{"train_examples": 22605, "targets": ["tissue"], "num_classes": 9, "am_softmax_margin": 0.3, "lr_schedule": "cosine_restarts"}
Rows from block 9 of a small image embedding model, named by matrix and row number. Rows with one number within an expert belong to one neuron, the router's apart. Each number is 128 + 32 x the weight over its row's rms, rounded and kept within 0 to 255. All counts start at 0. After the name is the row's rms in percent of the matrix's.
After each expert's rows are labels from the 100 images, of 14976, where the router gives the expert most weight on average: "top examples" is what is common among them. Only what is clearly more common there than usual is listed. The data: stained colorectal tissue patches (NCT-CRC-HE-100K). In brackets: how many of the 100.
# router: router (model.blocks.9.mlp.router.weight, 16x256, trained with AdamW), inputs 0-127
# up: expert up (model.blocks.9.mlp.up, 16x256x256), inputs 0-127
# down: expert down (model.blocks.9.mlp.down, 16x256x256, transposed), outputs 0-127

# expert 4
router.4 100 [109 163 104  89  86 144 132 151 136 151 108 100  99 188 141 125 133 156 123 177 108 159 169 102 145 108  76  85 145 123 157 138  75 163  80 191 116  99 156 150 151 153 110  68 171  89 140 107  90  82 200 125 148  63 122 146 185  43 143 147 129 126  77 123 154 139 109  59 160  69  90 152 135 151 119 166 193 135 115 103 119 121 157 143 191 198 176 140  66  97 103 156 172 106 140 119 139 126 152 161 130 154 139 137 104 119 120  88  86 134 114 109 156  78 165 150 139 169 129 100 169 101  97 145 130 106 132  96]
up.0 114 [141 109 129  59 240 182 157  94  94 141 154  76 110  81 156  87  61 114  67 131 161 103  96 178 169 140 160 214  52  97 119  57 143 142  79  70 175  95 123 152  99 144  70 136 128 133  94 147 132 109 187  93 179 116 132  67 133 111 120 136 121 119 128 154 176 119 123 103 176  85 172 138 181 106 136 147  84 139 131 176 162 139 121 125 124 136 119  94 112 143 198 141 168 137  91 125 120 115 169  78 109 151  72 177 160 156 130 112 152 103 147 135 160  92 104 137 146 144 108 130 156 136 123 142 123 123 121 122]
down.0 112 [132 108 133 178  99 147 118 113  83  62 116 148 158 107 130 136 116 197 137 135 169 131 144 126 188 104 144 157 110 184 114 143  75 102 103 130 150 125 115  94 146 147 154 129 148 140 178 139 166 154 104 114 129  90 181 117 109 133 123 126 139 145 168  58 124 122 169 113  84 166 139 135  80 174 156 119 194 133 138 105 154 105 131 121 126 154 155 177  75 196 144  90 136  68 108 115 117 144 140 121 161 116 140  67  58 111 136 188 170 168 144  96 173 110 133 114  83 140 188  90 128 138 142 130 152 120 116 138]
top examples: tissue: smooth muscle (50); tissue: debris (39)

# expert 2
router.2 099 [161 102 160 149 182 137 174  78 121 199  71 121 190  93 137  89  76 110 148 154 105 100 153 142 126  48 111 165  77 112 189  59 101  89  68 109 101 127 106 170 168 133 108 149  75 143 165 126 112 126  90 164 131 139 136 160 188 113 101  69 181 153  99 150 119 169 117 132 147 128 176  86 160 106 147 143 132 124 149  73 121 175 167 159 170 146 142 181 115 123 127 170 178  76 167 130 121 165 122 111 143 133 130  90 153 175 150 186 142 112 152 126 107 108 167 163 103 116 111 100 115 197 142 175  88 153 128 129]
up.0 101 [ 91 133 113 120  72 106  97 149 207  67 111 154 163 103 156  77 139 158 128 118 120 192 124 150 161 102  98 140 144 139  74 129 121 125 120 141 121 153 115  89 152 196 133 130 134 159  97 168  95 127 137 125 109 104 126 115 137  88 128 105 166 199  99 136 123 116 202 132 114 126 150 130 100 113 144 128 112 168 179 119 170  97  99 110 149 115 161 161 124 107 137 188  84 109 139 162 147  95 132 109  98 118 101  92  97 133 103 193 100 191  86 224 158  89  94 144 119 127 168 109 148 147 161 148 136 165 102 105]
down.0 094 [133 160 132 111  98 142 129 140 164  93 110 158 130 164 166  89 133  75 175  86 142 154 146 112 159 159 181 117 159  52 175 155 123 116  63 130 147 191  88 107 129 119 171 155 131 125 158 156 106 177 135 155 111 185 124 145 104 107 100  97 127 104 148  80 115 161 153 142 164 192 144 142 102 105 126 110 138 123 117  95 147 120 109 108 140 177 148 146 142 146 101 123 136 189 120 118 119 133  54 232 137  96  74 100 134 179 125 106 192 114  77 131  76 144  89 143 128 115 159 143 123 125 132 136  57 140 165  98]
top examples: tissue: tumour epithelium (60)

# expert 1
router.1 102 [110  54 129  59 109 146  81 104 166  92 136  99 174 157 147 111 142 155  94  96 132 133 158 108  90 112 109  88 157 107 125 142 102 130 146 117  91 148 124 120 113 156  65 163 112 157 132 118 100  86 162 178 131 104 142 102 149  98 101 159 145 134 178 111  46 156 117 188 109 105 142  79  93 132 117 111  88  74 128 145 116 168  98 130  82 148 105 199  85 138 166 115 133 146 161  79  72 126 128 103 146 109 160 151 139  38  89 174 142  71  81 124 115 108 157 121 126 127 135 116 171 141 165 160 117 101 118 128]
up.0 100 [ 73 109 155 127 102  99  86 152  92  48 130 124 135 153 139 174  98 100 156 118  94 151 168 111  81 147  78  86 178 142 123  93 131  29 105 185 106 144 127  84 120 142 104 144 122 176 129 170 105 177 142 161  87 177 104 128 165 154 133 141 142 151 168 131 182 162  98 129  95 170 132 173 150 144 116 149 113 132 106 114 134  79 128 143 124 123  70 146  77  90 167 203 198 139 176 164 121 100 174 121 111 112 158 119 142 101 199 128 179 130 177 126  45 108  37 128 139 126  89 158 144  93  51 103  99 135  85 110]
down.0 093 [129 115 120 127 128 184 131 139  70 155 124 129 132  89 130 156 148 143 128 131 117 110 184 118  43 118 126  82  89 112 128 145 112 112 206 103 111 202 117 143 169 128 158 136 110 122 136 137  94 174 120 175  74 109 160 115  98 134 147 147 139 158 191 196 117 135 152 125 139 156  78 159 132 142 165 147 180 193 153 158 138 173 146 153 125 128 167  99 118 120 127  91 152  65 119  86 172 128  87 100 167 137 108 138 117 157 132 109 105 159 142 177  94 123 206 154 109 155 124 131 181 120 103 134 159 147 146 157]
top examples: tissue: mucus (100)

# expert 13
router.13 108 [104 168 153 180 118 127 131  92 131 123 137 106 150 116 131  98 146 108  94  83 175 137 169 103 139 149 154 172 101  70  59  91  85 112 164 116 140  56 106  71  68 154 135 168 138 144 143 140 125 105  82 109 161  90 162 118 140 118 120 106  90 163 122  92 111 137 120 103 142 147 107 158 107 121  89 149 172 152 126 138 100 193 139  94  77 109  72  66 114 138 132 189  92  62 100  91 146 106 124 117 131  98  88  91 146 134 111  77 203 100  90 170 114 160 173 149  97 139 132  95 131 192 151 107 195 102  80 138]
up.0 106 [112 130 158 171  66 131 124 162 121 159 128 126 150 100 138 193 129  98 122 111 146 137  74  86 128 158 111 134 142 122 127 111 125  98  32  91 143 148 230  77 111 113  93 173 104 153 115  91 178 115 119 111 167 116 178 124 132 148 144 216 149 126 142 172 124 150 134 102  68 116 113 159 125 133  97 193 141 133 153 156  93 110 140 164 168  92 114 105 205 193 110 111 161 215  77 142 153 142  89 118 185 130 136 186 123  92 180 158 121 155 127 117 136 179 156 103 128  80 127 152 100 116 109  98  95 125  89 159]
down.0 103 [126  97 144 110 180 136 121  81  81 131 182 166 111 108 132 110 100 147 119 137 169 135  75 142 133 123 133 100 139 125  65 131 134 122 181 122  57  81 136 123 155  55  99 164 162  98 151 118 112 106 130 139 198 157 118 117 132  83 137  88 150 112 127 167 100 100 175 103  81 153 136 100 132 167  22 143 149  86 129  32 120 153 109 150  61 125 175 104  82 107 167  92 107  92 113 120  73  95  91  93 111 131 141 193 120 153 136 121 138 139 125 146 100 116 117 134  69  83 136 127 198 199  69  90 101 135 137 148]
top examples: tissue: cancer-associated stroma (73); tissue: debris (27)

# expert 14
router.14 095 [164 104 144 160 104 147 160 140  86 105  77 134 134 126 173 134 114 114 120 117 164 158 137 138 108 129 152 116 153 152 104 121 133 173 104 133 148 103 159 119 112 173 109 126 136 134 130 107  83  98 173 142  70 126 143  82  55 143 100 124 138 158 105 139 138 111  88 124  51 124 143 118 118  89 129 109 108 164 125  70 139 130 169  85 129 120 188  76  69  89 137 123 106 106 124  96 207  60  48 185 160 180 133  92 115  89 148 126 111 150 120 125 145 151 133 117 159 159 142 106 167 102  97 122 106 123 107 133]
up.0 094 [141  59 109 147 124 136 162 192  88 100 157  83 105 173 133 135  86 159 146  67 109 108  77 123 161 143 198 123 118  53 161 135 128 115 113 137  87 137  84 110 161 113 172  99 133 155  98  70 150 132 154  97 135  73 139  96 129 107  95 168 141 149 115  73  83 117  75 104 140 109  96  85 101 114 107 107 170 109  96 171 128 155 116 123  71  83  86 128 119  59 190 147 145  77 137 116 122 115 149 186 169 144 127 145 149 114 155 121  46  75 107 146 173 140  94 113 126  98 129 108 146 127 112 124 107 151  87 163]
down.0 088 [101 120 139 186 109 114 152 116 102 147  84 156 162 136 143  65 127 130 134 108 143 164 120 127  26 117  85 108 113 125 122 125 150 148 142 111 133 105 118 134 118 115 136  98 110 146  76  90 123 143  59 117 109 121 125 100 151 113 133 121 131 106 121 186 147 154 127 118 134 200 123 110 137 158 126 186 171 111 112 199 105  80 153 126 106  46 159 142 118 136 126  88 142  87 115 137 124  98 118 129 109  87 151  78 154 172  92  96 133 120 108 163 133  99 131 185  54 111  88 153 154 157 134 141 138 134 125 111]
top examples: tissue: tumour epithelium (72)

# expert 8
router.8 103 [149 131 117  94 150 126 153  85 134 118 117 113 125 115  80 111 133  75 119  83 123 122 117 142 160 126 130 191 121  65 132  99  89 134  96 140 133 137  69 187 160 129 149 113 131 136 113 109  74  69 166  90 163 117 124  98 115 160 104 114 118 126 142 160 111 154 126  95 137 148 106 151 117 106 145 175  17 195 116 152 160 135 216 124 140 182 152 127 165 111 108 121 121 136 136  52 151 126 121 139  82 113 166 116 108  99 129 111 107 160  99 152 191 125 132 102 166 125 185 125 170 143 132 178 147 172  89 166]
up.0 107 [169 121  57 190  92  80  95 145 184  85 115 107 140 151  86 116 160 114 110 118  94 121 104 151 140 132  86 102 129 164 109  92 137 150 149 123  90 154 145 142 130  96 114 100 113 137 150 141 118 117  99 170 186 135 138  99 110  95 142 229 101  75  66  81 154  59  97  92 194 117  81 127 180 163 136 121 115 166 135 122 151 172 147 118 149 161 109 128 120  83 137  71 160 207 154 114 136 132 177 147 106 149 165 102 171 149 111 133 114 158 115 141 143 116 150 131 168  95 179 157 104 134 123 160 160 138  92 205]
down.0 111 [132 119 142 183 132 157 105 102 103  81 118 124  76 169 112 157 140 120 172 118 158 105 136 124 193 146 117 112 122 139  95 129 115 132 117 131  70 135 152 130 154 136 157 167 149 127 134 126 135 137  84 164 121 170 108 117 104 130 175 130 141 142 147 160 121 171 101 105 122  32  69 125 137 109  99 124 143 121 132 129 168 131 130 176 160 115 106  82 172 129 185 132 138  88 101 198 106 147 126  81 155 116  89 145 142 111 140  96  62  99 189 137 151 150 126 177 148 129 190  66 170 133 150  80 102 109 115 168]
top examples: tissue: lymphocytes (53)

# expert 5
router.5 104 [156 166  88 110 153  69 142 141 157 133  75 146 108  85 123  82 154 152 189 154 172 120 132  83 180 100  76 136 123 125  86 149 102 140 110 110 150 130 162  94 113 116  87 151  88 108  83 105  87 120 157 110  93 159 105 130 138 129  96 165 136 128 138 116 131 133 152  98 137 127 126 161 147 221 131 132 114 140 109  79 110 115 152 103  91 154 153  51 123  99  66 156 145 128 142 115  92 117  75 109 148 170 131 107 169 169 148 108 164 128 131 138 129 118 171 119 166 160 117 163 135 114  87 140 101  79 118 104]
up.0 113 [130 172 140 129 136 121 135 104 124 143 110 127 125 185 130  81 102  53 174 191 206 163 157  89 146  96 103 168 164  78 141 104 139 157 113 148 122 163 103 150 169  92 102 105 107 128 157 160 159 123 132 104 126 131 132 113 126 114 159 129 109 130 118 164 157 133 137  69 119  92 123 158 103 127 125  91 133 194  76 122 103  69 143 112 130 196 139  72 138 132 150 101 120 147 143 116 120 138  99 147 109 158 100 135 130 125 138 122  94 105 120 158 119 154 224 164 160 136 162 133 126 126 140 111 183 179  77 152]
down.0 113 [ 90 126 145 109 193 155 136  73 119  76 108  75 140 109 122 158 129 109 132 134 102 150  92 131 120 163 157 119 119 111 106 109 146 104 187 125 106 204 168 116 104 153  77  78 151 120 127 125 126 108 181  95  91 138 100 101 115 132 147 118 151 138 168 112 130  91  98 104  96 146  91 108 169 117  97 105 132 138  91 116 114  67 129 154 144  81 120 108 188 110 106 209 155 141 122 120  74 140  85 136 153  50 113 120 150 102 135 109 163 166  92  90 166  98 108 133 176  90 199  95  99 109 174  97 100 125 133 133]
top examples: tissue: debris (99)

# expert 10
router.10 097 [133 126 132 116 129 116 134 142  97 107 155 137  58 121  91  87 125 149 180 151 120  56 110 114 125  94 104  90  67 175 108 130  61  76  98 148 113  99 134 114 112 122 163 109  86 132  90 134 130 168  48 117 156 155  87 146  90 152 117 126 157 153 137 137 125 103 158 105  64  83 175 147 180 124 134 137 130 138 150 207 152 123 111 131 149 178 191 191 115 114 157 112 136 133  89  90 116  39 120 144 118 112 159 185  70 156 152 165 170  87 143 100 182 103 129 111 168 124 101 120 178 143 142 165  95 116 128 128]
up.0 112 [132 163 200 132 144  90 134 128 156 135 118  86 195  90 121 125 164 119 147  89 167 101 178 116 112 122 128 158 123 179 117 141 120 129 125  84 143 140 119 152 121 212 107 120 113 118  78 113 136 157  52  65 116 126 123 134 154 150 122 185 109  89 161  99 175 184 150 151 130 156 133 122 115 126 136 132  53 142  81  93 165 113 135 100 134  74 135 134 121 131  62 159  93 157 122 124 111 184 147 117 130 114 156  95 172 182 120 124  93 125 113 149 136 170 108 163  76 142  56  26 123 155 192 130 130  93 122 191]
down.0 115 [ 74 114  98 109 132  92 116 155 139 150 186 117  60 153 167 116 137 171 134 136 101 151 135 104 132 128 134  87 137 133 116 137 148 150 145 137 194 145 142 104 144 132 188 132  83 141 186 134 146  78  92 115  83 121 122 118  86 127 140 118 157 147 120 122 110 133 111 129 126 130 138 104 124 119 123  63 138 131 138 186 130 105 101 113  39 124 122 160  61 164 118  87 123 145 109 195 107 203 187 108 138 150 148 114  96 148 162 133  95 154  83 176 129  89 115  89 183 102 136 147 119 155 103  97 177 143 100 165]
top examples: tissue: smooth muscle (98)

# expert 15
router.15 104 [ 58 130  97 134 105 164 113 130 102 142 153 125 100 184 157  78 119 212 107 142  90 135 175 125  86  90  94 121 161 142 180 105 127 112 177 104 134 155 117 138 200  64 128 100 124 144 125 117  63 160 133  85 168 132 170 169 133 139  98 174  99 110 157  93 179 111 199 181 152 136 139 151 177 123 166 142 102 158 144 121 153 132  76 107 142 150 106 129 164 178 136  89 109 125 207 123 137 161 115 110 175 106 133 141 101 116 107 131 116 144 150  88  98 118 159 102 153  68 151 100 148 120 102 133  84 106 191 129]
up.0 101 [143 134 125 201 167  98 200 110 151 162 124 115 126 116 157 114 110 126 101 105 108  56 156 157 101 153 139 124 122 119 182  94 149 135 172 146 110  91 100 142 170 114 147 104  92 166  65 133  83 106 146 165 161 140 176 112 125 112 158  89 125 127 173  99  87 134  78 132 142 160 129 151 113 118 121  84  66 197  93 123 137 104 192 122 137 145  96  85 188 143 133 140 132 134 127 170  91 125  79 153 144 110 126 132 120 142 136  62 158 128 129 152 161 141 102 116  47 113 107  77 135 212 152  90 124 138 145 125]
down.0 100 [189 111 160  94 100 147 119 129 145 193 118 161  86 118  35 137 135 114 114 122 141 126 113 118 125 163 111 117 107 119 136 117  89  89 136  98 111 119 188 143 115 112  79 201 107 159 172 145 114  68  78 159 186 119  71  90 100 144 172 175  99 127  25 155 155 140 127 104 117 165 178 117 119 106 141 107 174 105 137 130 109  60 128 182  82 117 106 148 172  90 128  84 166 123  91 134 125  99 194 158 134 211  88 129 151 120 126 143 169 114 103 140  84 132 141  80 153  95 140 161 102  88 123 146 137 137 129 153]
top examples: tissue: mucus (73)

# expert 11
router.11 105 [ 86  90  90 159 108 118 151 129 168 125  90 117 154 121 152  99 142 149 123  53  44 157 189 117 124 142 139 112 132 116 134 136 160 160 137 135 141 100 114 128 155 111 158 174 132 174 192  77 108 115 138 127 106 148  94 125  72 141 159  81 154 129 122 108 132 113 128  98  96 105  86  95 152  99 113 129 110 183 137  94 150 120 132 138 151 126 180 135  91 124 137  76 111 106 103 109 157  99 151 149  91 153  92 159 161 147 160 151 134 122  94 111  77 149 107 173 134 136 117 115  97 197 129  97 129 149 148  79]
up.0 103 [134 189 104 157 138 173 112  71 104 126 127 127  79 201 123 185 123  97 112 165 125 127 153  99 160  96 113 129 125 104 171 149 165 124 144 167 117 182  91 124  77 117 154 157 129 111 134 157 155  91  99 127 131  83  89 136 167  91 107  81 207 123 105 148 108 140 154 151 131 145 161  76  94  93 119  97 138  82 151 124 121 133  57 110 178 140 166 199  54  45  87 118 179 147 105 102 120 176  66  82 112 112 164 141 155 110 114 134 174 178 111 141 148 156  84  83  96 138 161  85  97 153 122 141 115 165 129 154]
down.0 108 [114 110 153  96  90  70 132 152 102 122 127 168 134 209 116 113 123 110  94 152 105 154 104 140  80 102 147  51 128 145  72 165 153 119 152 126 109 101 106 143 122  91 100  92 134 133 160 141 162 109 154 197 151 146 112 159  73 104 112 102  87 143 164 118 146 120  77 137 120 145 169 119 110 134 159 164  71 143 136 202  46 155 115 112  74  88 132 142 182 105 117 205 172 143 132  91 140 145 102 120 112 103  49 185 130 129 137 126 126 144  81 133 182 116 141 182 136 112  97 171 145 143 121 118 101 102 133 110]
top examples: tissue: mucus (78)

# expert 7
router.7 095 [106 140 205 103 111 151 117 178 174  85 144 113 128 149 100 117 144  51  84 152 125 129 112 142  80 104 182 129 162  84 183 116 160  98  77 157 118 111 179 178  74 119 145  67 159  88  90 125 122 144 120 143 164 148 106 113 126 137 173 115 106 133 112 135 160 180  65  87 176  47 176 123 126  90 164 126 139 108 151 181 133 143 121  72  89  98 106 100  99  77  94  87 129 124 120 100  83 115 141 111 142 117 152  90 113 159 177 155 122 127 118 178 201  90 163 107 111 106 103 104  97 114 184 142 103 119 139 184]
up.0 080 [145  84  88 114 156 141 119 139 145 137 160 109 192 148 128 169 121  70 155 130 113 168 162  98 137 215 119 168 165 120 146 150 135 107  74 152 148 113 119 139  75 139  54 110 162 163 137 118 132 119  65 128 148 106 142 121  68 139 128 128 131 161 183 128 130 116 134 103  54 116  96 109 145 116 179 103 132 150 193 132 168 249 162  71  74 155 123 140  85 158 120 165 135 208 179 133 185 141 116 183 128 150 108 108 124 103 121 110 146 181  85  76 159 105 100 123  91 136 169 157 149 178  95 120 101  94 161 138]
down.0 081 [175 119 158 182 152 165 139  93 132 136 179 173 107 118 127 165 134  67  93  99 154 117 178 150 132  94  88 117 153 102 124 143 131  62  77 154  94 114 135 148 131 127 109  93 169 131 190 175 151  78 146 167 124 144  84 157 188 151 100 104  87 159 113 121 138 137 131 147 127  86 168 164 105 137 174 127  74 114 182 165 135 146  54 196 128  67 115  94  79 161 157 107 110  89 147 134 155 160 124 139 124 150 170 148  84 159  93 122 136 134 136 116 105 150 138  34 107 129 130 174 120 121 144 174 153 118 143 124]
top examples: tissue: tumour epithelium (97)

# expert 0
router.0 095 [128 157  51 139  98 115 113  94 111 101 168 130 170 143 143 102  37 157 109 159 178 128  92  92 146 181 142 185  86 136 121  64  53  69 127  64 138 137  85  98 144 156 144 123 149 128 103  97 101 113  94 175 133 145  91 168 149 127 113 156 102 104 133 136 114 114 101 138 141 123 133 209 102  82 105 131 131 136 111 165 124 116 149 164 152 101 158 120 114 137 122 101 158 172 159 191 139 121 145 172 148 117 108 126 155 101 143 157 149 138 120 138 139 137 156 155  77 141 133 185 179 102 118 109  95  92 158 159]
up.0 105 [169  77 113 204 117 130 110 170 135 116 138 103  85 109 210  92 161 143  82 138 172 160 105  95 158 106 105 164 165 206 165 163 185  67  78 145 122 103 109 139 102  93 123 196 137 134 103 132  94 124 203 106 116 177 117 113 122 152 187 117 168 121 103 120 134  88  99  93  97 104 109  89 126 104 222 208 122 129 152 104 118 139 146 100 111  81 151 156 124 158 129  86 140 121 145 123 160 113 133 125 195 156 134 111 175 132 155 153 158 101 145  94 160 130 160 113 130 117  74 128 123 176 135 141 140 146 156 144]
down.0 098 [112 121 151  95  96 122 130  96 141 102  30 120  69 175 142 144 125 128 114  95 137  99 107 134  97 150 108 112 120 100  75 124  90 113 141 118 182 102  76 133 116 124 163 136  86 128 126  84 193 142 132 186  94 133 150 143 146 112 141 101  86 134 203  88 149 164 148 137 189 139  89 154 111 142 129  87 128  97 135 121 135 134 117  96 120 119 117 100 151 145 147  91  92 116 110 126  80 108  94  99 109 160 177  78 120  94 184 137 140  85 163  61  55 134 180 110 189 117 154 130 135 120 176  87  87 128  83 137]
top examples: tissue: lymphocytes (95)

# expert 3
router.3 108 [155 137 131 152 159  93 149 177 138 150 123 171 139 130 142 139 164  91  80 132 148  85 129 201 123 139 162 151 110 125 159  77  49 109  68  94 122 147 151  95 112 118 120 121  91 207 169 108 166 125 138  96 133  88 177 135 164 110 145 166 136 187  82 136 165  59 113  96 131 155  64 152  75 104  85  98 188  98 130 105 142 106 177 170 102 130 218 151 148  84 160  91 108 142 107 132 139 160 110 126 112 132  43 149 120 172  83 165  88 151 148 111 170 138  80  87 135 165  94 135 145 144 103  92 168 120  60 132]
up.0 094 [149 149 109 115 167 137 160 111 117 162 102  85 144 153 103 108 143 160 115 167 200  89 165 200  93 116  60 194 108 125 106 147 160  89 116 133 154 116 163 130 104 102 116 154 123  77 112 115 104  91 147 137 159 129 185 123  74 103 154 108 104 161 184  80  65  76 141 107 121 178 168 123 103 167 131  87 115 132 117 123 140  98 131 135 110 120 189 139 143 122 127 104 106 134 158 124 160 149 120  71 100 150 133 136 168  86 143  73 111 169 124 175 133  99 124 116 144 137  71 124 118 176 139 138  75 120 192 162]
down.0 095 [156 102 149 148  88 133 146 125  80 113  83  95  64 126 115 173 109 188 200  63  81  94 135 176  84 116 163 139 132 113 152 133 135 150 105 141 138 148 128 146  64 144 182 167 174 123 137 101 116  84 132 143 113  86 104 137 136 163 168 133 145 146  54 204 127 129  42 124 126 184 105 109 138 181 113  87 215 151 104 226  89 122 112 167 128 177 116 101  76 147 127 115  95  92 167 114 146 156 130  74 119 155  92 191 102 154 129 139 107 200  94 113 134 117 116 190 170 113 207 138 104 132 117  94 129 124 168  92]
top examples: tissue: cancer-associated stroma (79)

# expert 9
router.9 097 [114  96 133 164 148 161  65 123 130 120 154 111 148 131 139 151  79  93 168 132 143 178 180  74 127 150 140 168  90 175 117 133 115 135 139  65  99  80  99 142  84 139 112 157  43 114 133 102 167 140 157 112 126 172 131 100 114 143 122 189  86 139 140 176 124 139 162 129 122 137  82 108  97 104  66 135 119 165 161 149 115 144 125 110 102 152 200 123 134 173  69 164 182 150 110 101 184 114 142 106 118 153 143 109 112 119 133 110 144 105 133 166 139 131  89 128 136 172 140  68 101  98 172 200 118 106 129 137]
up.0 106 [130 109  99 124  98  72 151  81  69 146 160 130  69 155 111 177 129 203 127  78  92 124 117  70 145 134  73 191 154 128 111 117 154 147  99 119 137  96 134 170 150 118 193 158  74 100 130 121 154 157 178 128  91 119 102 106  98  90 115 111 173 114 163 154 143 171 147 149 132 102 118  63 192 106 151 113 151 138 148  87 149 181 110  85  91 137 101 104 160 122  85 150 186 164 100  94 156 173 107 121  81  58 128 123 197 130 110 148 113 113 185 134  84 142 121 149  83  63 130 153 140 147 121  81 123 108 127 113]
down.0 116 [197 147 113  82 147 134  89  90 113 195 178 106 117 120 115 120  96 133 109 125  79 177 142 105  74 157 113 192 114 143 100  89 131 119 185 102 162 107 183 190 167 105 111 114 137 137 129 134 103  58 157 165 156 145 134 150  79 148 105 149 114 105  42 128 104 113 168 179 171 129 177 119 129 103 125 109 131 112 152 173 150  93 130 127  68  95 118  92 109 156 153  41 113 157 154 123 136 116 135 168 110 157 176 210 144 131 118 146 150 100  98 135 104 120 183 127  82 137 171 154 150 146 171 108 117 122  71 103]
top examples: tissue: cancer-associated stroma (48)

# expert 6
router.6 093 [144 117 105 118 127  64 132 180 136 172 181 122 102 166 115 103 129 127 106 170 165 143 141 105 128  88 151 150  81 115 125 132 154 107 157 144 157 111 152 159 143  95  76 143 119 105 156 102 109 108 130  95  31 213  63  80 170 137 151 116 177 156 116  89 111 148 119 147 116  86 109  87 104 143 126  97  87 158 142 151 174 150 161 156  92 167 166 152  77 150 165 186  86  98 174 143 123 107 153 138  98 125  94 114 131 160 166 104  94 160  48  99 179 168 153 129  99 122 162 117 123 122 202 106 100 122 147 171]
up.0 096 [132 156  72  96 128  72  85 150 163 145 133 100 136 135 153 100 113 123 139 197 137 124 163 182 145 133 146 115 182 114 122 174 106 102  59  92 125 133 121  95 209 155  93 115 129 126 137 151  98  90 136 174  56 119 138 157  90 103 189 107 143 141 139 152 125 221  47 179  97 144 161 123  88 144 121  46 132  81  79 129 133 130 111  31 148 154  98  98 158 133 155 128  99 122 180 128 128 191 146 172 104  82 103 192 120 159 123 134 133  99 107 186 116  92 207 138 122 117  45  92  93  94 123 133 146 123 140 194]
down.0 099 [110 124 141 146 175 122 156  93 126 141  91 123 102 131 106 109 104 128 136 155  93  88 164 120 134 136 127 121 167 134 111 128 153 110 116 147  49 157 166 106 124 127 131 153 124 126 203 190 159 149 111 146 119 127  87 137  97 114 137 147 140 151  98 124 147  55 114 151  84  84  71 124 128  95 158 118 185 130 137  82 167 119 141 142 124 230 121  82 158 135 125  90 117 137 108 128 122 141 113  66 118  55 134 101 125 110 145 114  97  90 163 109 168 152  98  28 152 137  69 140 189 102 106 104 164 156 155  92]
top examples: tissue: cancer-associated stroma (42)